Weights of a small masked image model.
Model: 3.35M parameters, 32-pixel images, arch densenet, norm batchnorm, activation silu, depths [9, 9, 9, 9].
Rows from block 11, named by matrix and row number. Rows with one number belong to one channel. Each number is 500 + 25 x the weight over its row's rms, rounded and kept within 0 to 999. All counts start at 0. Numbers have three digits each. After the name is the row's rms in percent of the matrix's.
# conv1: bottleneck pointwise conv (model.blocks.12.conv1.weight, 128x256x1x1), inputs 0-51
# conv2: growth 3x3 conv (model.blocks.12.conv2.weight, 32x128x3x3, transposed), outputs 0-6, a 3x3 kernel for each
conv1.0 104:490525502518504489523495524544502502528501509532473466520506541497511497516495534495483500486484459504530503497445522488529503479532496544494515495525514526
conv1.1 089:504493533489502533511483508564493507517519504513480507504461513530513494530515487485498546489515466513510487521541516525512479481470523491470492505490549503
conv1.2 099:497518549450494468507530507517511449492507456498503526499492498522499455474499507498498497520478535497553491535487511518482519542492452527499497522509512504
conv1.3 106:506504506496524476524480508529547559543496508491435530513534513515508480541501549505498517471471496498495512456508523513490492512507448482505508506503528474
conv1.4 100:515480522496489508486506488528533532474521520471513462508513467567493492499503506503478500485514503469551488473429518485570492483470519496498470476502515540
conv1.5 105:525496527486497472548464510531510502529518457494503486495544502508535494512482479508507460499508458470517536522497479507471512480489477511510516460480476477
conv1.6 102:544504516534503511507511477517493503517455450526519523516470491497481528492505520489501507515480482495482526528524504511506497496491498495467494471494479459
conv1.7 097:471514477492522536495469541504511584478489528498493502509485494501504522490463477507496508497519480490487508495502495512504496494500475506484462481486546465
conv1.8 102:542506523460490511494508530534484451515536478446476505528524483534540527473496482468487514502508524510504539450492496484490503491483512492484482513463519500
conv1.9 102:508515463507497490497501504491524502466498526520461514533471492481501493486513520502502515513497506534499490531496495490481504513479509483498465503521500547
conv1.10 099:534455491522500531510442449491517505491521484482495498509484482474497515507517511493509508481489522513480500508526489527516520478448483477504526500548526529
conv1.11 100:493507522491491498551477541477526466475521572473468492506497496500479489549545503509518499460479519495529508505458529490530471466464479488492517525526486542
conv1.12 100:516503504449507478522535475557586475479538500524490450500514478519520533484519489480478512491543534464480480528522491518470523484469465528552444514501524499
conv1.13 100:503513512510489522487480508503521530493535509498473460469513481524486500495515461492507497483460537478484529508496474508475502498522472512490468513496470503
conv1.14 095:479475468511494523507513477489505501512497493475499511502490515501483533463465509529519434508491529484511506540499522526508527477530494475494532501490512502
conv1.15 093:544487461511483463504479550471515466458464485572522502506483510500482505493476497513469509512510472509485490423519501526535505503488508513475502493454465523
conv1.16 097:494481492519518514486472519502517501475505487529487459538508519545489486500511517513513512497492499481538488443448546499539475500495502519488434499513517517
conv1.17 101:525539525492524511566472535525446531477491473495519468522536474478543494474521461499512504480485486514492478481507512489464503502524502528476513497476466515
conv1.18 107:493596470548518505480464483531534469503512529510528492484509516515498524500498504514525488495498478515527485490484497471475502465487529526461517522510572500
conv1.19 096:532498509487514479498506490521475499469486479488527556511507530500466513501479495519469525467507481457516475491502510550488510487509502509498470497476458490
conv1.20 106:488507502533498483489532513488495517479498441494465513484485520538500465477519513488521524490515516534551478473470536542499490472525532497486516509452460483
conv1.21 102:492487499533533480541486474509503555492523483506505485498503495476525503523501493490522542506515468480485499501497527528486491461506499525522510528552471467
conv1.22 095:521511512476457492541480494482483476490483465467562471518491491530528565491464492525505478514509482469528507496528535504447495481489511512470488475505468467
conv1.23 092:484491483521499496514491524494465489484511496487529500494487500494503510500517496474479474504459502525512506557497511497553512486498537491528457494490475475
conv1.24 101:481456506533511521505508569493510482462507486489493508426521512478512481465529519523517497487490488479520458528515490529545510519519515497505523493495493517
conv1.25 095:508493491515472493507533517486470491564488485516500542464531511494470486502479474482473497527450496518468502464504527500530522441457521505527501514443472522
conv1.26 103:536498504506511507523519496493519488490515500520492520516516482490503489485489476535490529548506481466527533436494515528509483525547501523482499503479482516
conv1.27 106:486508490520559527526500511484513505495443468507519485486520512520527521490482506539500526495509482508539479469508513486501466490553486499531502501478502491
conv1.28 094:513525547477501482544505537501558518523520476501477470479531517497508508529509479508540516533489474486461456482527479517508522490517455449570456507485517502
conv1.29 095:490518539463518502487543524526482528548484503515481492495484518502490470479468481544499559497557496503510542471513517532502503482512504503518502523508481518
conv1.30 099:485539513496546525496511504526527496484499509523474565487511524517478518515472499510475515535458476527477474482484496523514496506484485487515497538507529483
conv1.31 104:509586545496521518544515487470529485510507522502522541502474469473509506524497508494504555461477475479497521483539522480494507464470541494478517550507491492
conv1.32 098:498498499498469483470519500457492483539503532516493527520525520547503472491558474509504471482520498494514544524531506483499477527477492521493478523540493514
conv1.33 107:536474497462524479499469538505490482479500498505487480498475518513521517523503471497505453513491532491496516517526460512458459522482494467497507526450509498
conv1.34 105:477473485498514497495526523550487500485488499532493508462511477481469459497510497463531544487495478505489501483502503502483523500521532485508499474491501469
conv1.35 091:497474493513510525482529474488493488475498504497530512552461477478553485475463475487512503504466500453522521527517519498523542506512500525504537483530489489
conv1.36 100:472490516520474471514515512494536482490496481526507506493521522476547493499533517489482489500513483502497511459466529474523484496509469558512489480484500487
conv1.37 093:468483506513480507534464505512456498503481484522496493512523495488454523492506480495483501476467478479515478496523442498506500478482482500469513492512460515
conv1.38 105:534532555518500471456479511469472516528465514473445498482507504543500487490507481469466479479467472522499485458479511473493505517512493497527484474483420477
conv1.39 100:503504552538499505466457501479550485546534484488491481502486473525506498482500487494480498533462487458469455494520534456505464510533495510520463477481498499
conv1.40 096:467520485483498513490521510507547494500539489510489497499535472528581494499514564522491535557505495491526508486483513518495497534478519476499472490500512527
conv1.41 101:498524484523465478471504468489508519457514479490515499478505510494475530520507497475494492529530464505503503464517504488501520503497500475531484480528488497
conv1.42 102:482473488510475475536540533531454529524528510513510489508531541530511505419519512491509494511539523469519468533498501524491474532489479519518506472492484540
conv1.43 096:518482509502501519488465486525509480451526509489509468553506512486471511498489487485518518482472494500542503486506497483506537512504447482509493479494553515
conv1.44 104:471512525511498462497488482568535512508529546545483532509511462476481501494482526498503526483500485447511482508513468530498502475482477489482488482495538515
conv1.45 101:518501459473502494495478494503549501506541506474486513480488450487491475483497541462508498543494520480494512500530516483485511488529485501540516487469488522
conv1.46 097:482486483493467557475478468467505471486547502510477494505512478524511482489484480511503468516472510515572525460505510497475474486523501546481506503515525516
conv1.47 098:472503460502516472480494559498472507485501512499469498526460486515478503521480473524461542485514512514503486517500503510487523516477516512471503492502511489
conv1.48 094:563524517478499475498486497509484493507502517460495504487482451493545515480499512480514483482480494518500522444494477484544510546500495514456521494533515477
conv1.49 094:502505550488471471534506543532514498508502494492487498511487507517486503500507506544514467485499506480512550506522503497503512499467495509507498538498521529
conv1.50 100:531491530528528495556523500482521476476447466524505469514460536461476503518528532499518504489541465528503543511483465487507492500472499521490495499523508513
conv1.51 098:507531509503499494518479527506530479475474492477485482462457497485468516514516457477503465490490504512487520518511488501535508501477473492575495466484476549
conv1.52 101:481494529512504511513476472509506512503518510461520482504543474488497513529485482494474471502480510480519497524503498469523508493556514513536505502530509481
conv1.53 104:497501562497517504534467541498496507519520492487476493466547516545488465486518490497495501483474532531483518454480492499480473522507520518483528461496533490
conv1.54 096:494523534426513468484468553509538489546528492473503463499460513524553468501531513508497509522550482541546541539512470471456524475463518525525496482537472486
conv1.55 094:514503501495500520502513485481446498517477456471470482498504493491490473495489519511482488495520483534488479489488487518532520472521478513475499538492490513
conv1.56 098:489507515504470499534507496530489497512490487480517469487484531489475528514515490514484487479494506511525482506510457497457506524475470486514498518493518485
conv1.57 100:489484496484484516503497470487495496538454473501505538480504483502535515537522477473487512495463506496465514513522576476522476499476461514510475534499498452
conv1.58 105:479518486478515506502515503556512538485473522533494446492474502503537537513491497480489469469486469517492494536510523526481502505496538480469512521509515517
conv1.59 094:510462510508482504492500515507464508544447545479491459577514516478486493486506484523528477524501496495487503522489528500488560522514501464536516520503460501
conv1.60 098:516507511484500455511470536525496480449461493563534514466461499551511480494498548504528520522537466534471494503500540504480476479516491513489514505484522462
conv1.61 099:497556497479452509510520459477503479471485490479492502487493473521504514474506539521465455507499504477506501520540515533500517533474493488507515502484479506
conv1.62 109:522514519516526488496510491502527479512555546507514486470574527527553503480490472506493487491503497523487499473518537501444521508541512497482463525501492492
conv1.63 104:526524511522492511503496507464456488520479478450504533487476523517454541455474492535479478493488510498476474471548527506514457537484452519479515477484510481
conv1.64 096:528535535482501510493475569519507489499465530517494493523482499528520482501493469473498485494495517529496536512546495474509543498505500492498502476495529487
conv1.65 101:486569502476475504464479473484498472480512513477487534532517475496502491530527516516490496491480531532522515506473480429518498513478530510482503490568486491
conv1.66 106:518492496502481495499479496518487482482468494460526471491495483504513524504525513546505478494508471504482501483475518556528470523491523508533499497496456500
conv1.67 101:479465508480508492519480524540452526480547490472459508493507507535522553541498486477537501502539518506511500473490514512454493483561519496472512499544470460
conv1.68 106:528531516502496491496494508540491493489467528488484496476506511507490514504494439505546525490474498504510545476505484522522491475484513512510512537507531456
conv1.69 093:489531508507526512486454532484498477469472495478475495519509484505499464494486518508501489491426487497516500509514505481510500484501535474479502532560498495
conv1.70 106:497491506446522503505477484517528495527536465479504503521471484507549473514508500517485493504522502499502537506489506489550501490538494548472528523474487510
conv1.71 101:556519483496515487462523490456478501520461480471507511519491464493498486523490539476530420500489523527488530510535493480505512497537554504484481521450514454
conv1.72 099:465479485483485489497465472503537518528511495515472494463479530499503485508508508499483484547535511510522508520472527509491490504486469455518497488576512520
conv1.73 099:479484484488501501543495476517540502503524481511503485528509509501524495516531496485543486493507500473504509500504509470493466511488438531495475457510505531
conv1.74 099:485455512470549483483489506490456480513486505496513513485445491486515500536484526535494499538512461496496492502502488496499512487482493499491500490526569483
conv1.75 095:530482527512509527514512510505485508496511486496461502544503505480516476502500461544491509508510485500504485508501498497498478493462509507486510502493486500
conv1.76 100:502472525500509480536519503473496499508470529538552497490533522475484522521471507518523462520503547486515522515510483470523463534491507505513531508500499519
conv1.77 103:508450488474500528426486498497515537496550467511514505506460474526514505514473509496477553501514477530484484543525523496483504461531461528493479469510487494
conv1.78 104:521497483502476515507471512531508539456516486472477504466545489518487561474532522501495500491529535501489494502474450539523508518469483492502504491494485513
conv1.79 107:510481530498501504509465514508519557497534506455519513501515507531483514499526511498502471459476498485480519525521513502506522520495499456499504494516517468
conv1.80 101:501506512507472493506516517565513498490444498499476517533529517503505526526517494475527480481498504513490520477506514484460480527555506487542490504491489465
conv1.81 099:517500499503495511521536503495530503514552528494510520528501513506482493534505478501532494488539486491478517520567528472534505529473493471518529520560519521
conv1.82 098:507535449504482482475505471506476486474501511479487506493512524505488492448494502485473536532513490510496541498511497452523497497497504553538468529441472522
conv1.83 099:494461478531506504536453477482474495495477512487513466535535505520491493506521519502487484487534510490482559499477492508460462463486462525486484479554525512
conv1.84 105:507532496508522531518516521510485514507477518481502494474493523496520523499510466524513511484523504456512465507481519493500476523486462503505501516480480503
conv1.85 099:521493487505546499484509485522513504474481479492495462469510517492474504491490470522517508443454493461516504520475453509516501509514529502499504495515467484
conv1.86 098:487492503483516468477516479502506491464530470524488503444517492507463526478493480494488499495525497508485500504508518482484487502521504499484499501451491490
conv1.87 095:511511491500502531524524503513455508482450485506515492495514496490511508505490479528490490490512506485498520536501528498511511519474500476511507517509506521
conv1.88 101:490501490489531487522478478519464493491527488495504502484510480528508517438524461532507511468515554514505509552535504517494482540433516487476510504463493517
conv1.89 101:521459517531495510520475515516457520466510530542521533467505467511560463543492514496529492517469505524450465493500498516485519484492503505510517476504474567
conv1.90 095:505505485512520522513483489495490504468482494484502489496512525476539509528476528501512492500488513484530517509505505493510502496494588506495514477490497495
conv1.91 100:528493508515493509502493508497529471492481475498494519499487573517530502508512482492528492541506492508486539480513515514541482521483462559488526490502506534
conv1.92 107:508480503469504493485530483511476473548469516471503513481523468526501514463459527522523481453499457526479522486479510499459535465494477542483518485535541550
conv1.93 103:452533466490486503502521532504501497469472483504481461466488522503496551518511514492495491525507511469478492496459469518493521516479510527517503514517493518
conv1.94 104:502553521474485528495517492486467531475544522488510521473477501495529488471552514468534545452494541463502530483489490502464544506468493482512532498484487498
conv1.95 104:504520531478490513499547402509529505497487480478486506519528488515485519527482497471497468474517491526499511524525503481495507471506516467530504498495472498
conv1.96 102:479511498505492535487509468499491497504494518483513514479458513508529493481531478525526531530527566502463515540512459472483522515444488467522532516472519488
conv1.97 100:492504497524485530461507514491502495528520492497488528491498528480523524475532503491500501477545516474509450541551517505555489517469442534469511495482529468
conv1.98 106:496465504495509502484503486516490534550492528510503485493504465520525481525483494477471485485455527540489500542492509490477474478472487495522445485474495550
conv1.99 098:463476475511476478517473488495465537506476491577514511499478473492502494527488461499502514491479504528545497512501510463518505473559509497505508454475504481
conv1.100 103:505546483518531489503504511494543479493558494485528468473472511500445458497526487526486534521462516497548575492476500500476505482460500508481509512517508526
conv1.101 095:546502498471512512542493505488530490515467488492494438504497526510510490504497517463481464510475475536510505445467483451523486479496508537532511481472501489
conv1.102 099:476461487513495477503477526539491488502465527498526474476520479481513519505494497481525527509493493548459526525539523535487502479507538518490521484464482472
conv1.103 091:474494478470553488495539529477454496480537463473500498472490512522488507505522497510485471490472491520535501544511524526503498515500457485542510507479490549
conv1.104 096:471517482477469519500488492501499451479488540500481493515514563522512465523530512508514465500493496518449497481494526519475531524480509492484512531493481469
conv1.105 096:524551498517524509516472498523522445501514507489466499495467468491490471527474469492492504485484494528519486443537462483476487508539489514496485492533491481
conv1.106 091:503516526500455528502522479490515507476461506503522522469523506527470511556495483474530505497516479514476500452520494540489502513472519474503549503528466487
conv2.0 113:488501478475487511484495516575511507536474458478503476518495501514477495548469470483492519481495492492481497488498510488495479534459454555515519536493519549499516482482489510458480507521508
conv2.1 103:475518500478497528499482495498527502493478486496473508505512531465465497503476478466473487462457467524516545496462478432444501514502493463464491498493491495487494478495496475473538511503530
conv2.2 101:483504497481472470497484476513510519446508519489454460503483521511440500523532477512563532494461501453480495510511504513484477538505509468446463484483513507507495473476484521524501504534498
conv2.3 110:532503481495507534479483488516516502508476493483483475488469510498554518499505506484487494545515507478480473464468489513512521483525528533517458515540517471491509509486507494476519495509477
conv2.4 114:486527532467491562490486527515500477492488475487530489528515519505485488541525507467457466507444497486479538474490506478522512552503473479486474493475499481480504478479527493468542548523525
conv2.5 103:475479464488525468510527479525530477522493485461494486498519479482497546468468474558509465526489488526472493525512503516481506494479517500516535481517561460465466518489540515500537482483486
conv2.6 084:553467501537493448541506482515525530530527495483502482546547511513546490520482492496505490495513488487507522527497550526479493481475489488542518486563567508509528475497481513504486521497548
conv2.7 102:487506507468501479461521470495497470509500484464552540510466481505499531504464481482466471495483497452462473506473490528484473562472471500522481498518527472507482546523558512487508508501506
conv2.8 098:503484507533467493524510498545524513522509488492500457568524523481509536516481502475469512489504505490485520513511497526519496522500529531514511526495523510453493482456498467506527515538481
conv2.9 111:503493511544481489508532501464470497501493490516505491535504516557505484466461486516479494486513495519534512516541495472484485494489485483539506468509537513492532511493470506502485472503505
conv2.10 085:523506559500481497494520534458522588499504506451504528551530517549499534521472495471480469494525511476460452516494474508491476493459485506519502491525514528500511489490526460526524520537567
conv2.11 098:483510506488490514476479503499495459519481541511510511535518519475466506505494497462467487465462477525541559444495480442488477561488471467477486464469508493479513496522499496490529522485514
conv2.12 089:517493503498497490504517510518490486466516488426508536533539534528530509484485516512510526499508536466500511520507505502503462500530515501500518520509520496493520493476480509534497486540567
conv2.13 087:474492469476507453518550469519505498525533478503468451500453463464481499462515491491497488493486520477473500554505516545457490566546518536539500491521533455482473493543575508531524543517528
conv2.14 110:486465480514493470504526488479501503509483507544529508502492497483569495464488494523488500521517484543528520514496510484498513477503490512535503501530515456491532481497476502514513489487518
conv2.15 090:514516558513476506572517529508509522525530513449509514545507477496506483509524492479482479489520526495493491492497495486449468484509490503544486486529509483484512474476531514479521502527573
conv2.16 104:497525511459503525502478486526492531491496476508506513509490502505445481539513492487480488518456469494442479491489480518489526512450501486501461526488472467499497494471539491473537509531495
conv2.17 094:534474485520479503544513528541511520541511462494472479544516529564511487508516498538540500523507500532492488516504509456475534458489501511511516494506500478486474482508487493552500487542512
conv2.18 102:455482486527447496534515509504512460526509485511497482591496480574472479497478541467483483450496486528544543551538500479476494602518504459481513485499489502491504492497461529498495522535540
conv2.19 113:504471479543529481526516493460508506502487476474500510464471453450521484478480495513495562498464549531514556484483492472492483471512512518538497503517514470491515479455471466474499453484504
conv2.20 092:494497481506471481604526462472504471442517463481489482472477454441490493468479512480486483493556494482521505556524535498473517473473543490480498461499485468484466513479530523529547541515476
conv2.21 101:505527489472517515489505512493543542535499491493515538520567535499473536515507488506497485503503481478490485527522497498510501471458489498559502515478555494471484473477503531512530493517539
conv2.22 099:480490468506552495466484543532512527467469499475490533498529513511506519488470473516530523517470462523517499509503476509513503487489522469518519512506520472499468479495496495507534491466489
conv2.23 097:494483466461501513525501488532545523484487513500457481530491497556457502522527497495510525478468489501478491545504495497460483462471489459463503471472523493527497499480497489522502505476507
conv2.24 087:510492517504470528557548493528576505506496483485430446496504489493554489486546481496507523478471495494508516552533513456451541431497509469496496476548514462507492474469479497513527530508515
conv2.25 089:498507528510513518506494485521503497500459516485488512526489504506475518547518492483505500530521524478469488482508474521500488549504489547523529549500545530496504482498551485486515523543557
conv2.26 103:524509487543528536493505529496495514539511483478484448534540509511476521526539518474499494518504516492469476485493511534491511504484535543514490576517525522545511477491516456468534515524465
conv2.27 104:484524464472532528448494505510479519476463452494482535462529516567460473490500506473515504521499488488472485512519498509514510484430499531486493546507506487533477488501518514513495506514488
conv2.28 097:510519500486502505509448485475477492485509514453510504464506543507492479458492501492461514479504518482507541464482486488494477509504508563489477554467481512489514473456516483498490493512512
conv2.29 113:513469482533496470533523480427467537489518485530527520430502480449505472447474508484464522487492548499526549473503504498479468498465476479505530502511490490504475478482468503521480488499451
conv2.30 084:486492525508489531510480492525489424549482491546467474570449502569489468504499534501490479494480492485540522520525504473476477500471492490462458458508525478504502461479496488472501517526502
conv2.31 092:497500529500490528550477502508525457526484488523477483561490538577481480567498504503506499504523471515509456590519529463466510497489515458474448467538513492517499502507524479489514514510481
conv2.32 112:492482462499493483506544502516489497504504511557523464490501509488564512485517503547530516542502469545518524476496502443481515445470495518554495479546537467497573470496463460507511476501509
conv2.33 105:517539465482527496499488500512482511486541541525502505453468527479443495536512501457479499475480517520499499463495456488505506453479495499491461497520477473485505464480507442493553471497509
conv2.34 130:512494505534467511531493476459483497502479485528483464459467529472498500474491502495491485502473489486503504471452485463455513472494492501514466513517498477499516503479480479494508484502500
conv2.35 070:535496494541492468558516496499512508484465510486507513554509504530490485512484530528511542502498526503502562544526507572515458498470478507523505482498490533475502477507463493498470475503505
conv2.36 113:501522504466491554480449516558520516500479490488494545499495509528450472535516517510534530517500515504463469530510482495495487489448455465470472495461484493497496481460499468470546526546514
conv2.37 090:477494490500528457549560483492523503478479474486422462515507507492500501440478516513512493517517505477508504544510516570448500501517533523502493480508532469504503508486529534506526580504507
conv2.38 107:514509497477478557499459505576508497484453515534501508533465469523478472496490504477465508499465494505465529488496464510472496467448483542507486499489485509487496459456525465490499491508481
conv2.39 117:525497489476518489478479465480483482477512501518529525468496531472477483501526502523481505497489528463484505459475499456499489515501514534516479501514502486478495496464524482498515499488484
conv2.40 075:483466516512499512512486482537475474479513465511494444525487521535492512488507525540489485533518520477482510532495519524499512588522500509497472528497489470496509493490454486521482525540479
conv2.41 110:484473451508494465551523455500450464441468471479512512490481495435482501457476501521458469487461500471497551532485487487459490450525538525469514494469487477469476513485522529526502490485489
conv2.42 120:494514488484511503501561489453470504483538526538511473469498494469544509469489495527496492540521519497471502519483507515508513496494488481546497468517513470480521514518496497490496524487515
conv2.43 077:482482498549486451556515476511511479524502510520517486556506514504510493475463494501514481497493482502513533540535530492519531522496479487500489489554526464489522473500542495506506496549530
conv2.44 103:463498496510459486494497479483513469499499482484470473499490469497549488509504495483499480526474475508505517493459491450476491531536447465526511474490496498507530509495479477489527532532563
conv2.45 099:526499492490500472518486473517493510484497545505516514478506552485505536463490525503514490482533507454478486469487482454521474468507539510503468461507488479488498444482535486497520509502502
conv2.46 089:502475509544472475562513505527522494518517496529496470471489511492467507490496512486506502499532505500553521552547550507504530526520547516514492540520494472485512461508452528507508489502493
conv2.47 108:512495526513469492559535476461526526523509446506463473499510489522509474491507486527502505490479513478483506538517504502458474478514509548512479504513515467516493476497528460515499512515483
conv2.48 085:480493519505488500510492486533491501497497509479515477559515467486518496522494491487495501501469478484489513491538519521499502486482515569571517523512542485487534455464581452426555527537533
conv2.49 104:485474505497492457500500463477492488471498503455540506515493497465453487498499516488479539464478558478515546475462482516495471564519469505481501505472491493468504482446502479472492527515502
conv2.50 083:507479519515482499519492515500495505499544507459531544558524544567451491527459491462460496511497535485472519516470525591470454501463483493507527492492547505497518490454496499480463526507481
conv2.51 086:496526503504532490499502498491541520513500527440493528544549516526512498485486481481511512507535508474497466493514495492505487492503506532544525481507537485491505466484539475470500480536553
conv2.52 098:478467503476502521477484495567499475533470455529530504536532503514492505513485500460498499494542518489488490505480537509481508579472458491506469504486510488491520496499462507466482541506488
conv2.53 109:501500492492486555495480508483495528508537506502455481505506508514452470500532481497510510476469507524481486498507505462467523496480463502483483532510489504574535467478472486514486476517478
conv2.54 079:514497516504476453548516475535515526504495510467451439519484495557505515504533507507504487516500516494491524533533506523455502520498516564518519540555539522540524452465495502535541481542527
conv2.55 086:523500528510471512533529541526529513491490492489495484554536555524488519512510532456475482502526489472497481511490533526493485518482509530524503546537522506503505450488508467465513481513516
conv2.56 131:513512459513535468482524518469479533477505523501536513506539504466502526467499510521536539486466506492479526497473481517478503507480479469497478504513496494493503481477468472513523486492510
conv2.57 112:527533476454509514480478510502509498465481490514518551495496537518481509515520500519517497533503496494482488541501493504513523452481502457485480459503475465494479478503535455505558478469520
conv2.58 107:497476474515474489537534474485507493525520488511513495529473471495540467488480500463471517453464513521563548522533524505483521484493527487532500488524512487492487484518499488500487482479513
conv2.59 086:512485549517464474555521504521517534500493490505498481511509551510494535524463497453477513473498513457463490517476494601475475573499474516507490524505496528518512503503515475480499505521509
conv2.60 099:490477471490489485511502474467449484490491549507510536487470479554527477505499491508485465496457487549526512536512507468437512448475480472490506492484482466475462472533525486536514441494504
conv2.61 105:457460486508474475487498505545540514497478462524503491555507497503543493528497528506515493488469474501519538476504508479467510539459465474527516467543500481498485459490461467521494480451504
conv2.62 091:465474477502515505492521493516478471522539486551487461521489470487504527485486501520544532521548522489517494518504509471489544549523517492539478465555512476467518460534518479543517490498538
conv2.63 105:486476464506531473493501527496570551489491455447448546504518507504453521515474480514526510481527497502491458504489494467495507474488540499489523521479478510505450466467474496508528484503491
conv2.64 091:479506497478498490486465474485479498499486498505513528492496536489496496496473467492480517477457504555568595508501512489468508501477475515513505495490503494486515506482515454471518483491488
conv2.65 083:505495523512495545513512517489489474514493505501486445543481486506478526496473476470479501476477515502483524462500513480506491514487483483512517470531542522496547503483477506489533551511524
conv2.66 103:483499482466568513480494532551532505468480497456504528525537500514484476540511495493507500480481469484455505528509482481501494504466492461526505469508517482487478461481503503492507513467514
conv2.67 087:526482505512478469482521476513519502513549491490531481468504482453509500462489498532515489542543510491498458499452540512502531516512519509519482501506504503484470494506483499559525512521527
conv2.68 110:458459513531487485528505498481530469524525469490484480537466448531514463474480480500500514484480494519528513529519512484498522537542554459519515481508489481481490486473476495485498509510534
conv2.69 074:526508496527477505560534509538536493509509487478448454582512529538497536495495542470499494444502506492533530544508536468488505555482465496474512504517545503535528498490438529523515505493469
conv2.70 106:501492487535491444567541516517483481504533511542527500529517540489496537489480511496534517530568509486506475494507487462495505473508516516507517483515494480503515443497495506520505491520531
conv2.71 091:501515562500479528562479508485488517491489486498509471587475496527491462509469476490474477507489496489494494512520520519498508496521488493476488484510515495488512471468519492454498523536555
conv2.72 111:520522516480506478443507456460453518471478490466518452455486485480465501481485493478465448494475452468459455483498504519506514573485509551501493543500505526546514498513556485507511521528519
conv2.73 077:482520507471470485493499484522498469500478520478498466488469499473463512494486485514533480531510519492485483566501507545493470572499509495462490528507503493520475505555528474540518505549468
conv2.74 097:522522479518518455474494529452492516472522529476549538464536518472462511539483488460460466475476484489508483479509505509493488500467484482530490512490497530463470498535532519489500507459512
conv2.75 105:502533490486507524453501568522490537495457489500474517494468502486467503464493487491473471511497457592554515491536500453505528477473505474446486502485495498498501488522514473493536474491541
conv2.76 112:521480485535522474488598537488474514487514517503529512493495509464519512495463456468447500505494525503528511522495487522509519477486525496538513518546514522485532491499465540512475507476524
conv2.77 098:544499528518487483500533471476549543521510501487523523397472484455489482482480474471478535495523539489501484497456524501489497469503528471494482475518535455473442508503533527501536507496487
conv2.78 100:494507514491511515534570521489517512490557498473500477529533483491539516482508528455472523471529561461501516520514530546475495513475493511538500516483512515461498465469477501497489540508528
conv2.79 094:537504505497493482420501473486479535485575518484559506476517462461485570499519493479485513497502530478468512508498511507487496555484473495522473474485517488491480497488452480498480498501471
conv2.80 098:496480474505471454510478472482530481504501476496504479497488444479537474496502510493515493515504507500530526507488523512519506539533510485514484478488509491468528494496479471492501522547487
conv2.81 085:517490482507483498478517496533505479491498512520526484501487492514504510503494542496527525497509530496521479529508523472506512517503473513504461435534531473489531439501495467496496477488563
conv2.82 095:529525488528537531556491545543481491493505523507510508518494510526458502530495511474507492521520487489480476520485518547505495496494486514509496554480536523508550466471508468473511517521497
conv2.83 088:470495482490504488502503480526539489506505477499496447507524516479472533500479498557534505524520507521504483528511535560474505523473516470505474474507518487494509508493481524524476484470462
conv2.84 097:479458470486483462504527487486460524501482499495493518475468486459498479478488499509513491532472476499562505505501515487483545499483487513490503494508495463504465484495503502529545480476509
conv2.85 097:508532476481515536557500521540522513499498491464461496511497512523426507554509508472531521472527517462484474524488517505504477508475476501481503520486527539531505486488482529518514505511478
conv2.86 108:493490502482475481545539476488461473475490492518503523469447501477477511448495501488496510474476493452490490528519491497453478537492495486459511484506496503500503504505514510533509532486461
conv2.87 116:474484472497498484529529530451451495483509489521531504489508482472538491474480488522499513468474517507511549499509493491484485481474504460542517462529516492485517475496475483495493463481521
conv2.88 102:499500481525495476548569481483498505467568502510488471481543498478564532471482539499529526505528536475495506561499502513494483500529523483552476455538493482465488516515507507511505524497518
conv2.89 106:498495503476468513510500481492487477500532526511497521491462537567496471519481509494490494537511523489489492515501501456468497468497486491532479468497445475493465446479504471535539489514482
conv2.90 098:533516540547484495556560542533557553524517478483507506550575539557550509528518518473503518496519523505533523521515511511525483480496500511550499509524495514489481483515461502503511480503531
conv2.91 089:485498517462483499470461488517522503484486507474509518508487513550498483538526515543554526527483490490503529541497489457515497489520496462485467463505468486510496483492481514545532499540511
conv2.92 091:517450498504492446498540491487485474474512493446462480474448475447486528455488496554506515488511516485516503504517536541469486537491518507503470499519527507468491517514537510510509505492468
conv2.93 101:436498499497494471483494475458528512548522485499527539532531450523511452507517503507483500488478497534519521511507506513480500531489496462562496493516552477484514494453473459491505494453504
conv2.94 084:478473500516483474530503491532544498520505486516486534560454481580509496539519487509502462497496469480476521525520531493456507519507515480458490473518517491497493505525514497517533515525534
conv2.95 120:488478495519498478502540510519523531484469463481547528512493503479528521495478467496498568486471533484504553469508504481490448483496515467518524460493501507481454500458465459530505487493470
conv2.96 119:466480484489497467557512494457484508505516443509499461476499495519535465476477429535511490485487506495519515531518502496477490463507514466515521442522519446465481504504515505483488512486539
conv2.97 087:456487448472501505489512492534468505477474566499522498512454477472502487488502478512513489503482459549521486529480489432465501473503486491450501488503488487518524479482479463490542509528543
conv2.98 105:498483522527459488538521469449435443483486513503518489496496480470538478487480446502461457554508490531541485505502498495500522487499493521538501503512512469510518506501531513510522469484495
conv2.99 102:491503497496495478482503488474479510450450499476502524492490470456489494482473460476459463509486472513501452533486479489466491512503486519489504551499480530532469509532557475491554490526524
conv2.100 087:491497543531506508504481510538520467527496501522513471481505511506435493517512496495510546488523507530523489523515517509472511546492506522480466488511495464498504487494472506477481485507493
conv2.101 081:534506513503496519504504502494518511485503501485521504512495544524497498516518539484474510511517538501488530494492496504482479515489523502525483472520511499495467489456530495474487515522488
conv2.102 096:542499494536502481571576509501531535507513508463529507476496481469528501525525549461481532508530550515530548526519525518515481495514533507525490518509480518481500484479487469486509489541523
conv2.103 072:494527488502509511499512511470510536485492509477526491477536538518502527527513507490450491526505486503484438506526520471509518482469498527514525563485517522514483455487578491465547483500516
conv2.104 075:491500508495493474510505537484479466498505478492484493530501520511507528518510539497525496491520507515539509534545545522515497522463482445460486515505471531514484501534483496516486496499465
conv2.105 129:448470491499479497468459501563532466561493443493474490579518446529537488498492504485508493507472465524514526476492496439477516550511526511519474495512505466488534485486458471481486524534499
conv2.106 113:467477500490523496490516522467538504527526476509505494515515480519531479494464488495500499489500495531523526493537534479476520485504522482556491488533549489476487471484489469493532492487530